Weights of a small image VQ-VAE: encoder patch size [4, 4].
Rows from block 5 of the encoder, named by matrix and row number. Rows with one number belong to one neuron. Each number is 500 + 25 x the weight over its row's rms, rounded and kept within 0 to 999. All counts start at 0. Numbers have three digits each. After the name is the row's rms in percent of the matrix's.
# u: gMLP up (value half) (encoder.blocks.5.mixer.u.weight, 384x256), inputs 0-85
# v: gMLP up (gate half) (encoder.blocks.5.mixer.v.weight, 384x256), inputs 0-85
# out: gMLP down (encoder.blocks.5.mixer.out.weight, 256x384, transposed), outputs 0-85
u.212 100:581496482491488521519523434503526484509536505483462513516496475524501493471496500532500494505508510487502529497512517492434519537470468501500495522479520516455528564547540501542499508506493489557492542485486517474509509531472502478477546504494489459511500473
v.212 077:476464476431554493498442511513538488500511558489528489465500487475482500480500478450505592495520495505500502524501487508485493506517518506477503533477480515514506468472479558494464474498558490452514483527488504549489483503445505507511493477528492534501465495
out.212 110:498510504541515539499457521493509502446448478518516544497510528513478500510516486461473539484487526492530505500495489522549478493535493515485515492516515507531463460488528498479496468489477540466532438489516500488481468420492485536505430493521480486529494505
u.213 098:516525455462457509440499506477496506468476500512539508490501483517517486501498480475446497468499460565528529496513501508511503524553536514513548512502523463510463525510525451492525503477489551496518547539512527495487522458483475518491492485523460506464539497
v.213 092:520494499503450515552500499531517528520489451505436493508463515527524483500495425491501523514502512500515447488522495506511511455492479536541471513478522474477467454456515523493519539502480493460470490503514540511519483499532475528552455492546491464492471513
out.213 108:447487528491516522499491486509530534496508500503482475492471523504465529507513501517518488527469503460491503490564497483474503456437472482517491514500497507499503513450529506499502513550485468502481521504496474493512496502478511476542468521454572445531470476
u.214 080:469493540541457533531451470499481505484485506501493466507521456452546466536454513485487478494486510457502479540487483499509527513488521467514552527499514504524516495489554495509534480559500514445496487476523522472502544435524504513485501511468458514530512502
v.214 081:537469507472514478487468501469525474505510477532527515482482559504484483515490482499492475481494514493528513542481508493508490465436500483499519474501524518499542492495518479473493475513490517478484491489542499534503454476535499563502507530489560464475487558
out.214 087:515468460493527501486514472466473479490527529522502507496485507527470500498473519513464520527492484474492498515516497484493487505516501536490481514514494567503471504511491514425478533472512519506505497517494500504506529531469510568526472497516498459522481502
u.215 091:483485542545482519510487475456495509489466509484511492477492474556478492497505514526523478510525517497509501468517509524483529542498527480490493484496488519493470500469480483538537456483481541484474521553484522499503508478439496495514502484498529518460488525
v.215 105:523484427513483476491481507510504512507528464490499517495488550496495509517485509492501500509514489497470463461525484493492535485449525483537494466474468480459457471474462517506488491521521478523509541492480479543483426497480498485461503500528472474456542515
out.215 077:466463521487509508454513491515468524527480447526501467512461511505528524504513523502484462485510498514472497539485536469513519512515481513489476537473480515515476490499474513486557496555554472449505504480468495499507451545521509506486526461518469483515514487
u.216 105:497513540456492511506525519504534518507544448514492503488478503471499469492485469535492522492512503483534500525524464497495474522476499500548552499518474528532523508536511470491464499472460473500503468458489471481479523511490492465521454484516445500472520522
v.216 096:483556506490496531490498486495525462500509478522466496451475516508486504491493500521519489471448467532525543493493564494487527498489462500511480510445488510487463520485470504497551471538503526540506488507450486516447494472501486511446501511469462471475534518
out.216 084:503534475467509522535524504496484472498469518538531511499460490463517510522496538495507482471465509466485500474489530506519524454501488564505501478500503473453483470525470501496523491469526538541487533519499509482485530433522543481464502449498517464517504504
u.217 108:488494508547538514518476513494500510497511518474504522501504509500496486483508455511478507556511508473466481504543459515511484511503521507485509494516513530473474461502519530477485499495508521518468485511487472467502541541478494498503486498494471519538512502
v.217 081:501495480471486529500462518495518489484467568551459477549485478501497516542473545486495507521508519535493509520477508498495499510485494515495446497461478469501487495480536521468463470515497449490536510466513502501542526502497524498509525500490494452542480516
out.217 098:506503489496498490522505518513467457521471464501501517508512463469538490524481526468504467449458506516541423515485512475499505497518463473520477488500460479522446506488524483495519517530479542470513478490516531493517497512505496504480541502514498487456523478
u.218 090:480473545536499491509504504535509568477497518490530511507469498482463458468521524551518559539491487446498462470514531503493489439519514504522496493504490480487500509508492524523545492505465523469487524505485477453520499487476553470513499527533502469502477534
v.218 100:520534548551537504472522465462494484497505531544493505544484490466493498526459489502532502504505484461539503479549504497509501527502523527484496522520472526444483512532509483495533541487536478449504521471481529477438470529508505470501474506473484517449535491
out.218 097:507514468478510473487530501454482494457471522503507479464520573546536572487501444496487477448508528496532520516491470537488532536496490483494526541490489525506480475446528504465506494487515497496470467506532506477455466496516504569498503462435538508469487510
u.219 126:547485474503464448461462506448504493524504533487534513519512545510524545537474483495520485489533469460553501498504479524458529499498495525464490474480490440517484493518518504531486508490516504503488494502500536488521482495506516496473497511544498467491483511
v.219 140:528500519524545503454492485484496495542520500532471526477508506518508515513475518537483499508466469504489478553497509546520474529482473540486518519511455439536494475551544483541451457438509467538479508509506520467478476488497492510502520505523465516510501474
out.219 072:510510481534540562497522506515488480483498488480478462483487467515500486499504520505497496512544516482461464506540497430506531536506516504542510515535531467569468476501515521454492538531525487480518475491527485490493477464542477527483501529480522456493491467
u.220 103:512471497483457464567528503487475449472494475522513516515497511511500476494461512522484458525547495491455499498473507514527535487486509515530503489500484505598506499488489492501520482474453560539472507517494467497506501509498494453497497520508495455490495520
v.220 093:482457538492523537497506457481502501523535513498508518497513533523519478532449520494453487499553477504501458520505480508498474513496493483530507566576463521461517464450504459513499473509503537541463484505522507470518473480500472489492507479535460480495538473
out.220 102:496563496467509488468473484508505548495496479456499545520490481515510518461533508489509528502449520511526509524541504504477496494526482503532488540554499494470516490491526503462482504573525446488476482500475492506499508510485503509492521493503473550506497501
u.221 089:487432466531483470569512469538499501459471488480482527471516477543509480492517428489513485498460483475552501488477553503478496495534499513510473474524482482501505516502505484557454480508483481540508510468506468502515485500519524535498489458449494487456495502
v.221 115:498492492506516500468542468499493488486497522474473462493494478540497490488512488492499510529495509497511504515494469531446541496533487519466467507479544482503452525492489532504507497521503517485436547445474477494482448515566483544509450516500506561490515505
out.221 101:493518491503511510528455503503516505544524506525545476539492502488482496502523501484482546506540501488465516459519471518473477528488558539461511497482479476500491495492535502429501465503517518516454508488501519481460514477497489476476502477554535508513495521
u.222 094:519507503466497486526495556506563488508507530475502512505514483475456483496526546523483494536530499493500477520463471536462485494494526485516461450568494523479504500530484513492488502513499534469470443551501529521533544519488511457516477498530486477498480517
v.222 094:503468520500527530495506509524510484504468468572507522504508529477525458510501481491509524486483462467511503461560522514490519494479492495477500472491490465513493495483438522499485481485482566581458520505506468486491511521501528483504502537490516480489487519
out.222 105:515462484516486498516495493499476520476482501497501463521498509476507508509509504475481487519535535535490560466521520469553502491518528519512523563495481503497519539502516500500513514507493502496534532481533502473484451491530508561455475534491478529494530474
u.223 110:496453497542510509570527519485482503512479471464518492501506476479557523504497520529461470480522507523544557504511548499484498477502534487513501468528519507505506460508562550549470514523482531521466467522493513488544533499450514515475480479505468495497467476
v.223 073:441471475502524480533447512504507418517495476473542490494505524512519469531504481526526491463539490490514496484550497512523504500469518519503445467504476520524480537511529459520499495553510470516524489511481515487527443476493518486505474492514469487521445495
out.223 114:504507518450495500484485452501514481478498483506495493506499469479511501511458511497479494503535523472464518485516503523499510503505519511503531502501482511535535517483475457498536501499524446482507528501532497487470487500526506489466484496481516482530507502
u.224 104:474490532479504505506485545509440483525487498459518496491473487476501504542487492513513522516515515510481513527506489449506532463500540528505485482524494495523532515527506482495545478534526485508501563526474559488516521494489490489494499517480495497497520470
v.224 093:517527478485532434515534462488470445456540516518498498516534531497537522461500489464502532510489576530550512518505520480501475507503509507498480519481488517504494510505495534495494518486496539535528489517522500449497496433482515473478499507545481471526494505
out.224 103:452501507569511483480501491533538480481488486512520493510499492497509479453514495512490511496501510460521484504497530583513472524476481457490536534497518500508460497465517500488465481516534488486474478493507482470524490523532490513473491514519572491536483499
u.225 121:498524482469521492522500497492466530537450480543525540470461506503510470509512473471509497495533486530498548474539512444502498498479517537465474489446535463502511506482510538549539499487492527546498437512516500485507502511470500477505500483533487493523489497
v.225 077:492502505509470518511492484503532448460492525478507476491507524502524492548493472501518496496510497463479511510496530522519506480520493506486495497518529504545503503514473508488513551487494499531497510468528530497461467517530515514507507528458489470553508522
out.225 112:464503500508504528511531501480514498477510532465481504518509472487512499520464542497515523551534503491491477506509508549489497486492533498491518481576516554560539516554533469500489505512484508467533535509486490477494499487551520491477526497475518515467521532
u.226 083:532472490525546534477491514527507525481492482497478495500476490516511553484482503515446530509477540484463479508524507479527522493473500507511508479505501515499480508470470507491542486538506464468525483537491540519504498473498511498475471515509497561482522509
v.226 133:458519501485493507515519473573529502517524513551500505513485521489491492482526450551459553476530488538501469532517483499491473488517490497477500529473472500507520479478460545503525486438471522472497493513467574478455509509531501461497528463461438544495470517
out.226 073:491474502557478506526527569509498497488470482488483493475497528488552475507450522468482485474531514521495549525546467458477555514493525473489528508524512454534476519498520508520504502500474491444515510511520511457486525541512502528461491444533487471501510487
u.227 090:493540487492485498502558497495481534514502505555478498489456507484507478514510479521506519512527479502459501500497541512483525464474500552509513552453466481518531458505521452510504512470490527529457520526534481463467480498443530478479520472547489511514513504
v.227 081:489466514486542537538456495506482485501476540486476492520505477527521485491507539488446475506475524499483520477528537480522485514498530479461468500546525525502473517530532484524511505514555548487478475500506486501523501445455538495504466535535472513557515494
out.227 102:507522545461509476478500477491530549493554507487515493506486503520487478489478538517503521519494493532524534525457485504499508509503487494544508450541544523489488499478489511500512517496484509465484461487449467527533514543489455525517479486490494502489489495
u.228 100:564490531490469488461515513490521499485459519519517510486474501505514460459514530506541496470520510503498495499454490503481491504487493552495463513543485509520517473505519465461518511536528467535556527487518506492514508507497470515495464481490529539567540511
v.228 085:529494434532511533469516522463484492525545469539509545514507507505485541511525499513487513528496487521530491501552546520523489497460463519517493526521507454478490539470474479540525517538524524469477490503497498524488477486443545465509513529493491489505427461
out.228 120:484552483523557529535511504507472523549464495472460508507535506479479518515515488492483523504497473484514519519532492482487539501487491451471552510477486521476458520464541504487518455481463515485464452513522482495486488533488504473494560461491426489442468531
u.229 109:495503499529481517508484520514496508512499510518488523511478468505514473493511510517480487460464529515507513493485528475524547473498518550535484519472540502486503524455511480474473521510510498471522474537539479516523495447510507506493482449469532503486487518
v.229 108:486485506503507580488510449515466524482463464490495516511503513465465519461498446495499522542510513491515508467467496501529539464522464519512477461481527520463489479462485463480545522492515492464510482481523488521446514534553488527506563523499516522496476523
out.229 079:498512458535449488509486531490506542534501497507509529488484473531458466530481517512490528511488499519463493530501555510455487515477517491485518507467523529503462447488466496482499491490510495519462557475532495514494491524532528494486457537502513486465503529
u.230 098:482457510508495515531520518482459539527501508464506447504516469467517467526522492495468434469509516512518487554509501487486481532471542524492488480494521498486492548488508502495501515500502537512531505475483508538515499527488457498497506497515466444511481467
v.230 076:500510452508517503512515530508510487451495508481501471476498488526525508507491551486520462522470476456516492474462519490522498464482500554496466513502510546535481459494500552513507502511496515483487419569459484499498467520498470490540481532484496521512524517
out.230 122:516519496509472487483528483499486446499497511560501560505551527505492552485465510483527516509476509492520475497473521488489497503509459501501485478494510496549498461532492480531465499527488455472541474499524492470462460479499508523536486512479580551482544487
u.231 096:544509446458527522515486454458519437502533510494475514475479511445529521530451534518521506480500518481461486474532477492478519481503490496498504479494531485461499480534521499505501489519487505506498511466504504472510480496498467504488524475488495486514486490
v.231 114:512504545524529488485506507513465519508451484529516490512458507488508512486531523485485456512491504497489494476479472491491527456466449511471490496452542516495530508483510511488478491471536519503505512523516511492484527483533515460537545498456510489474481487
out.231 062:472521521506474485465458540490494510501497501529487480537485509488507523486470489569505502535526476504511481506516520538511532527524492485531525496543460518465494512477501502524556503522522497482514502553481496469505472502491497463494475480468476483526515499
u.232 071:507471505501544496556481490508484528541549501506471500508454506497506507496514507506524463535489515510469513496530490484504524484528522481518502483454544508482532447503439477447532515511474507510536475482518482500490485477530502503470476539549505526483508474
v.232 110:474469491518495563469509534467471511463486507493494500522456521553457492496494543557540523553500471510477525493485471502520509522514536433493460469454464525453476482483524508517485473471515453475491495511488493484480493536490492496486527496477516501505487500
out.232 059:483514522490547517552500553540522520483505516499507544501492506467496530524466558479513518525502511490466452478524506512504555460549449531503538526494467498531489505466463551481513467511565509521504528462471496477469522460505489498520517493477504525489486482
u.233 097:485526511463490501515475493501509508496500507476461494503513463518557453511508509489488480497539482497523515503486473471502489493473513514481513517481496509487470518504457516448537444482526534511555468509508522507549517488517526506478478475549491445492480483
v.233 097:530534504505453516495539529499464512484514455478454506501491556488523515503493477504484490480509509497548546436512471513489457516503513478538491504502535471535518491502497494509496510478487506483470492512498514460466504453521553514522534463564496489499463481
out.233 103:506506502463461530483503476477484510511494518553553500487505520488477541510472505502493513468486484510494500525520472496531501530483514479501532476490534455493490471514539472540496553498496484431464497553499488459490499476495451511510513520457501531494515503
u.234 086:526501509506518506512522514477474491485532527521498495477485449486466481502505472454528499537476504496518499501498505466488495498486505489502486510485462460491526470506484557487534524505494501550511600478503534473526487503521489533446508534485477493515495541
v.234 113:450511468487485522502451498490493517542528446488540476548511482480499534513490491493490500469493500485482473481505510562486494563506456508498491487501488518519484530470512490536528515468502520476528510522454464474463516463456491475502532528506465487526496500
out.234 107:470516485481492500532505494514510520492515507464475494489491498492548505538483496511506462484494518479494504505513570493471516470435460495517475472504499501511506520487551479548462447485521537487527504508490504491498514482472532481548518449504546442497472478
u.235 094:475525519506508503491526448537485495517519504525520470443508526515525512492475469464507435460515474487511526480518492515476513502524483510486518513492454504528519518547511499493471452507499459522486516517491497477489538524542465530543479490511538500493494520
v.235 116:472467461487514516467490494517481475477508491508501465529506501497479516485518515500497497510463490521485488528480499458540516534518480457531507478496510506504475511553505493473534481494515470466517488513496473504467527500447459540475531539530517521492469500
out.235 091:482510529503483530541475494464523477483494482490495506553519466445494510467482460539494505508525523471506494514504509504498498503474500505508504530520512465514514490508489510449464504474519520503548498453499516508501486471478474454510539518487561518478507520
u.236 106:502487505469507503546498499519514489514514469489538468495444466470507493507505506455457487499523502538534462526480531495505499499500497517520490487490496554496518485488459496522510524475524500474448483469507450485509524466523494496475530529501470489498501503
v.236 086:506500485502486490516545491495557464494487501501511510486432484483479511485485551494480507498519487524502503562498488490509481463522529541481488506526485495538500526462495515528509486520494498472493507486523499459490533445480454489504488559515518516488511525
out.236 103:491506493487460499467508498482533507525502463468484526480493501496492474500440493497480554489521496501514510530498494470499505500524487549496543438491493495498521467517544484478470545475532501562474469489500479498517515510555511536495463421482472507543439507
u.237 105:481495492527494495524457523514487496519455539524453485460504515480516500510545493498484544508514516521571517529491490507498537480516434524468474511474511505509522466507514504491488488509494585497497499556521461480478474516507491499472463492501431433567499525
v.237 080:503532552483483486520493489473464535488507452527498521542494513469492502507504487484457463491545521483567493528534494516433499564515497509473532540483518506521511463504491490474486509474466507500516508570486494491529534473489498487507522501506497490542461487
out.237 135:505504529521498521515517502457502524516492468512522491559487476478543521492505506494481505494494478484480521487488494492465492517496534498527515505505506494528467510525495500499514517471515469544489512482504524528501497480496502500484481469510561518512513483
u.238 105:472514472476532507444484507521536505518462505499465478523525535516499476488493484472477539509540509521490549549472499498515517502480443507511484519473460545560469471516507455441513513500456503485478547493501498506466532498535480497480469509462488498535510522
v.238 070:492526533477505527462472480511502497499516500497505522497511489462498474521460486496495541498486514483478489531533495516538491509502450467526526514497498485466507516456508524482437516513508504506473501482538538498514458487518494500478445518493515494470496525
out.238 117:526519537519478485483512485433527468497495505487533487508505467438535517515549541526482469508457548524508511498533518473471525486522527487535479495460515448506485520521484501510558473527487491503529503517522522486464461545478495536460508497458547507485506519
u.239 111:454477538508492501522488530535505500493536511528482465493482531540509458516523500481518493501447456447546496475466520534487498468455475455531498493499486499518479486549504446516477521531539485434529545473497482498507499476516489516522481503505516511511493490
v.239 082:524454479483515492505496517514485508526480455514509549447505534487523501463449495523505499510545483491477508508483475529492530478492506500531494484510448512501529529506501508510517481494482450475523525520549489493482530476456498464501497539549463489521502453
out.239 121:525505469506472481441490514505501471514471491501481534521587494465479503503475513472508501490559492536487526514533550502504520479520522535453526499502501488462535535484491534468469493513472524533449495492494533493516528503501533543501521482485437529476495509
u.240 073:520459480525475523507486501490516525500478482508442515492497488488508542535498563504533498509487541459516545513486473511469499497502497459501506502503530483484503479499540482516533473477509479524493504496466564487468512476522554496511528514516522523511496493
v.240 103:536491503549460498443479462470468509531510490497498480484487437497492531502504475486495494486464549523488451501485461490483503495570538492492548487467474440524477489476534504481528545532510515504467522473528471529509506487485499466450498507451505488497488510
out.240 064:474533478441462503544539489494500501484533514478533493540478510471545483561496480530528452490512502515463485504454502485500485511502464488534489481482514498513522486512465481462558466476533513505520506543461509473527494494485448475547533504502509526527436493
u.241 093:516519504495493492495540465508512530520485529502506483504480507500534517534475542494540466497521511509506525510468531493529524511499527546543527479528472498527479494474517506480481474494479493499563507488508491530513477503450507510493539480463466511513526556
v.241 100:475476486498462560479525493486500542476480529470471489439497505492521453489506520519487524479533480555522476477508465522507529516490558505514538497462483540469468527507526509483454516507491481467482487554442515479542515545462506510499549475486518504508486519
out.241 086:485456524516500499487514507492469485499506478484478501464496484460493501515540481486505517500463461499481449510578502534443538506508511487520458504495509548460500496506515527500517522502510447484514515445475494498525502539493531489534486477470492485510497524
u.242 111:500491489472521469458527491502511489558495499514507506463509486490500513466507520485453509481533501508505514512478468521458520565525459493531528497482444542488475499520531471527475529518482492485502481466491527524459500482486524495511510526492499544492524478
v.242 088:480501444514469499523504508493468509519505483432492519518536477463470489543490463460503518557479452491490501511517513442504477461475531497490451491515482474514448520498514458517519550532492550448494503509530475566520538495498532519466522442514469529552511487
out.242 112:554469558490524506501517532481526512473522489526517480506510513484497480509494479509477481507535459506482494539491533498518519470475537551500492485475541457523530484499455465508485505463500488494466521521520505517519532504492478485509524515543516503497472537
u.243 096:494497497500479500483545498516472481474470512530524488463500473507500515560515532512516529498485548476447517478529476478519525498467506510478506509551473503528511495514504474451486471463504506512490555479529525491509492508519494520519528517484497564519481508
v.243 113:454528499478502520494490489496500498517515534506509512485483549492495530525539518535469505515475519541493482500516498492500492491470470512484499465461517438485517497532519511470488488494499465509457513459516499529505479488568465492496525472477521496469513492
out.243 087:501502504496487479485551520465464457500542502492449515428522503500546474537509523483511517491459524468549533457502481509484515493505540490521496504481494498536535478518505490513529478468526502476474487460496485535484518523533488462509483546513537464518494547
u.244 096:499487474500515460496523493530479492525480528476531507501489507524480547471503462483492526532496500517518498477539527509470463490546495524520462494486432484537518498490461515484428499445478515504468552497541516503477449525484491563494500500508516520499489542
v.244 107:508470493510495456483510499510478497494504516507497527478513509484455507464488472512476461472505469502480490516519516504501540524517479540487440494480478530519540466476512541528466560487504535452467527493534501482532458523533473507497493511474494480520514499
out.244 115:468456512533478524514486527499509532478480462506476511512504540465528470491532513510477529488473549506493547538482499524517490531513522498492471485538560476508497468490553508509486514535516533491476480523468460515547556501504503475493475502512485513547548466
u.245 098:466526493508509487503504476519504517498518530503507473557553511521476510481501528477521493549484475482595488491548512459527484503476510494518453494503526498514494503508527504521484546519514494476501482450470514474505517473545495527471513538478520470479504523
v.245 089:552498517457510522503518496470498461489476475515558500507477514503453447501506515513504507528521452541513485500516498555473484494514456499476491494487480486509521520491485492470461529541465486487491502497424525510509524478466499496533465492496509461532483515
out.245 113:516485489464511531474496496478477536512539484495488520502486474512537505498517476514460517471477531472449512497498545541507502456514517493477546489529517445496498476495508476483492514434459530538491531525533484488483451483480516436509532526518520535487490491
u.246 104:520520513561513503485508494448517509506546519490530498473492524474503522478493470493503506514460521497480563443481529488499515484518481516516492473528496458461525499511496487521443549510539423507487528496487509505475556486501488493568471514450471544554490493
v.246 090:499519506471512474491466439460530484527531475505511529458533511498484490448490517440515542486477492472483487505477495524504483490519475515537529444501477531487544469501513499518508509496476490503470495474501453471530550564499470501546477499499456514520452483
out.246 110:503462442496474512527528492499433494465473442485537497482481459512537512531514545514551482519481503511508474478515504527473525485455522485494539500518516528501483504554540497502509453525504523502539487498520450484518497472483490513464479490487506474461554509
u.247 081:534528515459492502496543505481459560521489539536496504473527450498512455485511510505519532463475475517533492477472491519516528470495508519481503511500517468472506492512520482519527494536537479521512500471470480527506529498511489439497433509502505486490496469
v.247 100:492529493469465537481517492510496529526491461478533527530494508532471514502518480474492508516490532481555499457482459526478518483521483513493470542494562528479485495567469502510465504465517491530486534503507525487469510523522520530534521485531504510499502489
out.247 079:528484475524493535528496474543494473452503455494485495532524525524528487539498495497505511497490533518455503478486496463510485525507497493544509495497503465484502477456507486456490546471473522514508549472498526521467466487525495509506507501533513467531546533
u.248 087:459499504481493519519538479455537532502501521465496500508488517520550483534498481503489512483513502464493478482502545566498505486478410515487482533496537476568538522458525510548513523505485535496533521482500489501471521520508482527481511510492538493502495543
v.248 092:457535584509522520490517534481470530520476499504516451525519491544510528499526498483482494520482557533487500503454477495491497529468507540493505524507490531490529495528530474499475524425523490523492482469420442508492510542510497460503506507490541503497501483
out.248 086:561469489482546501538488512501481512510471517481520534495530475520482506488456528481491466560517540459520463489514509505560515480504486470504525448498453515460478505475465476508490491510466494487534483516508468486539455508505515499471498513524517526459482459
u.249 105:500529484501537433557480543467514522507491522538494482493456563472449520473524454498471500516493475484515524483512453455538482476538520479500492496493512527494526493487510510488500469549540481499479479468496482529479486511492457474508492439532511492504482493
v.249 131:540505513482510474496519514442565518473509481470462511507506500470480524499497480514514493466533471486514514468499512514490523452462518523504494512455465523496523454531467499495516515536495547472497515487497499534473492471476512487491519459495488522482491493
out.249 080:533487521495481508496512514546495502446548466456524540483506465532545514546485529453481480512542516526537484518503539479523492488501481498534493476525497536460503469521505480521496531413457507499493534508517529487531494454554568524488470525494470478488482484
u.250 105:480467488536551498500461495499466475544474523501504490539492505497504496468487504491497535482496434468483500486522522551544534531466500488497481483444532463534449485524494512525510482470526507482453484502462511522484569463499524513478500512495487488453509478
v.250 077:528481496484457533522496499514492473495508483477506460483483468505515515466495500473477509504503497528498542502497509500481522529498507514504512507514538538489470502510505508528468526496480480526495548470485465498473498514458490542487467461528517503511492440
out.250 107:509477499475518500520449513519519475492501479507495513438546496518480520537462508516510519549468530478505502492519543479479513505516519444549512529527478521469526499541483513476511509494462528480508506481525521483531489510500492502504495467445535489501501520
u.251 090:474500491540496498521522516508481534451486499473470511474484482500527486549533510453498457545507495510503495489424535451494519557445479516518536519507479494512458484487495454507490520491493489474491482517507500482492508523440538510529542483471492475523470468
v.251 105:508498548480518517526471491513520484526503451541502513552512477519487521498496466523498501488489533491479496502485503497484473522487500459481455528496458495511493511517510498515515530446471507497484488438550494477483504502520478464521502516514500471464533478
out.251 089:514503466512506515469520490464467499527490477464455506478524497524472499432502482519508494517506459520509487546536517469499507510500520478512489504493510510457492511510486515509512486512521462516502509513520527479491478523528492505478492524485501522498497517
u.252 110:477507485503495516475460484480501517488454489488510510507504475462531512548491468544555511483484493488534515543530510491510489551474494465506520469499438519511470509528502535485503521503484483503482486489497522534491511459516540519492471493510518486480532482
v.252 079:529474543518492483496513499512488474463522502484442467491457452511465491513515524515451493464558506487530497509510530503476515497481545471471507498475477538571526475540472467481513549497546481525492504476468512526479498536487540485512477479439474500531505515
out.252 127:547477499507499487467494466540472521527514487482516479494499514507489482450489540466501532522513521510457506509469510524488486523529491487492479475474494486526479474514457490498479495512523479482603503521495489475523527485488452483503525517497526517488488517
u.253 095:528508547517502460515466510518495480512489513517468475518454489502512467511497524585514507533473505465524526504475515482500478443489497475505483491500472469504521473489500526512532490496498529456483467492547479468508527483503551505492469493506508506489482515
v.253 103:492501504526458545468493492517518527517507453550526499547509470511524495540467491476514497486545474442552507522525482568487499456514530510478498514497496514520536482496485526491525476489517520512486535523498511533496498500518498520502494478496459498463517510
out.253 093:468489526507483480513522511477530517487508466529528566507514549517485496448513464440521550484521509545487505464485500535512529481507492541545485534522504502498512509502507487530499523509513489487470522535500508516478533498520491503478534463501476536506489521
u.254 078:523516492503476504502475458482503509470496534480475522473480484480510462496508502501455447514506481515486513479547486489524498491515477513475530482500510517539498489535513492526538473496470520485536520533514445521488513491514480495480484494475509494477431520
v.254 108:531548481492514484503518466500503534519504508473453543517478440483515477499520486530523495516536533509502509499503499532475517500516506498494477518477477506497519466528485539570459511489501523470460537482479523511496475506542499524526467523469508531477474528
out.254 072:527459497513476510571506511514494523463505497544521550494526497520539487506494486475479490502463476486481501503412490524485519494484477514548494495501504502474511508517519519497447513483484491503461500546492530511547508532549528503468487549514481505486485514
u.255 098:494457526494486499537534479513519475514481493522461517518494527470518474455500524520494489482479485491543476491476468485481495495503494512509524522502523490478486499535510496515486479494499494482531456458499485498449492502499505497505495520517516462501531486
v.255 083:481489530452503539487526493499535486500493499527477485509548510465535560512487510474508477474506460479527487503475491499519512459515550554484477519480472482504528495485481499512508492463534506498508514528477496460482494477489473508536479522509514512518493469
out.255 100:505509483495497478471491482499529443462498487457525483467546440520483491507514530528523491487490525505500549479508530468522476508497522480491471506495496492466491513482521497520470507513543504506491522509497503494521486505526501473542491515438522505513485527
u.256 098:481471499522465498568508517480506481521515515496496511474491494543508485512503499475545515485474522552532493516506514485512467497523547500492514463482460515528479452478444522517506497445496507532527490484506515508473478500520524467505485555497496535485513526
v.256 099:471512473495525496493480486487483507483475472505498487471510528476473515449521490538507476519536528520501487486515489500522483481459497484506523509478507507496551505513515512509513474529465463487490525521456523468485513513507463487509529476489549475470493528
out.256 061:491509501497485482465489498490491528533494531522488541537522478558475518512533503483513547487487469504485521482467497545462513500517532521470467465517481500490466500478491512534495459527491491487476519477476500525497475514475500508520485501507442533501546469
u.257 095:499492463480473454519527513464519480496553477508499489498507475492518502541463511528476451516500523557546456512505487501523460508492524516503510511534519502497499471455469553516499521533498501496508472504478529505497472472483492513473532488493553464519500480
v.257 099:525476498514501514526514522547517448529525492482490507472546482528484479503538473498512523503506469496496488474515511522480533465521521512501506525540507503511508459498518489543530490489462519464495509469500530531492475525529449519486512524472474514516491539
out.257 084:481478490495491528543482499501467509490478508543455493504491503532548453508507490504517496481517513488478502527493483496471508514521495503511467488492513418546491527500514488490493489494482504512528500518472497500556526491491548513497498488481484517465521509
u.258 100:508509519474514527495453526461441491522466545482471531460483486439530531536518488498502486464539544512451498496476506463493462483508535480528504511513468506460498541493541495574545514499523470488507455486478483478516502479475505483497447462503504503515420498
v.258 091:512510516492501500452515479524516518574493440503483492498452490484520528533470512490497477495525504486548518489486470510480506486531541554528517529492520490508493478536509472504514532483501530495473526492483529477522529495501490484534504478464487509491486522
out.258 105:550504514481457497466541486524532535471544485466492525512495521533510468462506494485502537467463491459537544521508482519526527508508497539481506535473488480486526488478490479464487517508486513506491521539531510557510505500521488517509523498528482495533567507
u.259 117:504435496491542571497525510437483457493535555508510516496479518399502507492505484467478510512505517503489520484535501512500453497457512503496513495502519527463505480511530496465522521508500517512503514499517530499466529488509522522476498517523442483527511516
v.259 086:504491480467478491484532458509504490471516508516492515528522531474463514536507522509514535508518475466534530518528510483513500510498524532523496481503502509482506502528522466494488469552504509451519492497495492491456489514463507501465496496500493504528501506
out.259 105:496528482507507454515512448519512523479504473510482495554482474529498487494506485510550497487463515492500478524502509507553483514516504496512511497457495472510417479486535545470491473538510512518527527501484536496467492480524491475498503481525549468477477520
u.260 091:474550501505488475516518458478502484521527525458499466545522509537505524497546476545491495496501453503541505510517504504507476485492485477493515497478511517499509526462514471528492512517532469493469483514495454480484526475504525486511476507514467484497503499
v.260 087:542422491511499554487479543553521514466500536503492473510545512487491558520509450504526513510507536485544489488498505552489472496528530512515498463531478504490470463523508552511511499523480488427505468514551524478462533529471505538546509477485474498495472514
out.260 095:525480493486501503482501555492455512488512501517494539512502444532498529479473458513537485503488517493470463472532513528462498485490480552445501451483498489476487526517505525496468473464472566515531469502479488512512481534527538501506471491561451555535510473
u.261 106:460527535527543468483496495516515511485524504452541537479512504492488476478534479531485546530521506502507528494510516487510517505475471503501480474484559454525528531517475463504541491521470507494506476495462469502491488514498485462504500501489466472499506576
v.261 092:506466506520481430483470515503502525497494509484478480463475488518503496483491519507475508513477520524521495510473502479497482481486557528489541533486524498519512518532507542501472536497483517449445464528464514463513484536492538512482508486458448512497492557
out.261 100:546489493495518491550504452464503467502472487536495515526502484500544499511452534502532495519437506506528507531520513532496488469522523520489523426520486499503501519494489542458493482477533515529539483510530527526524508492482519515460532494507530498464515480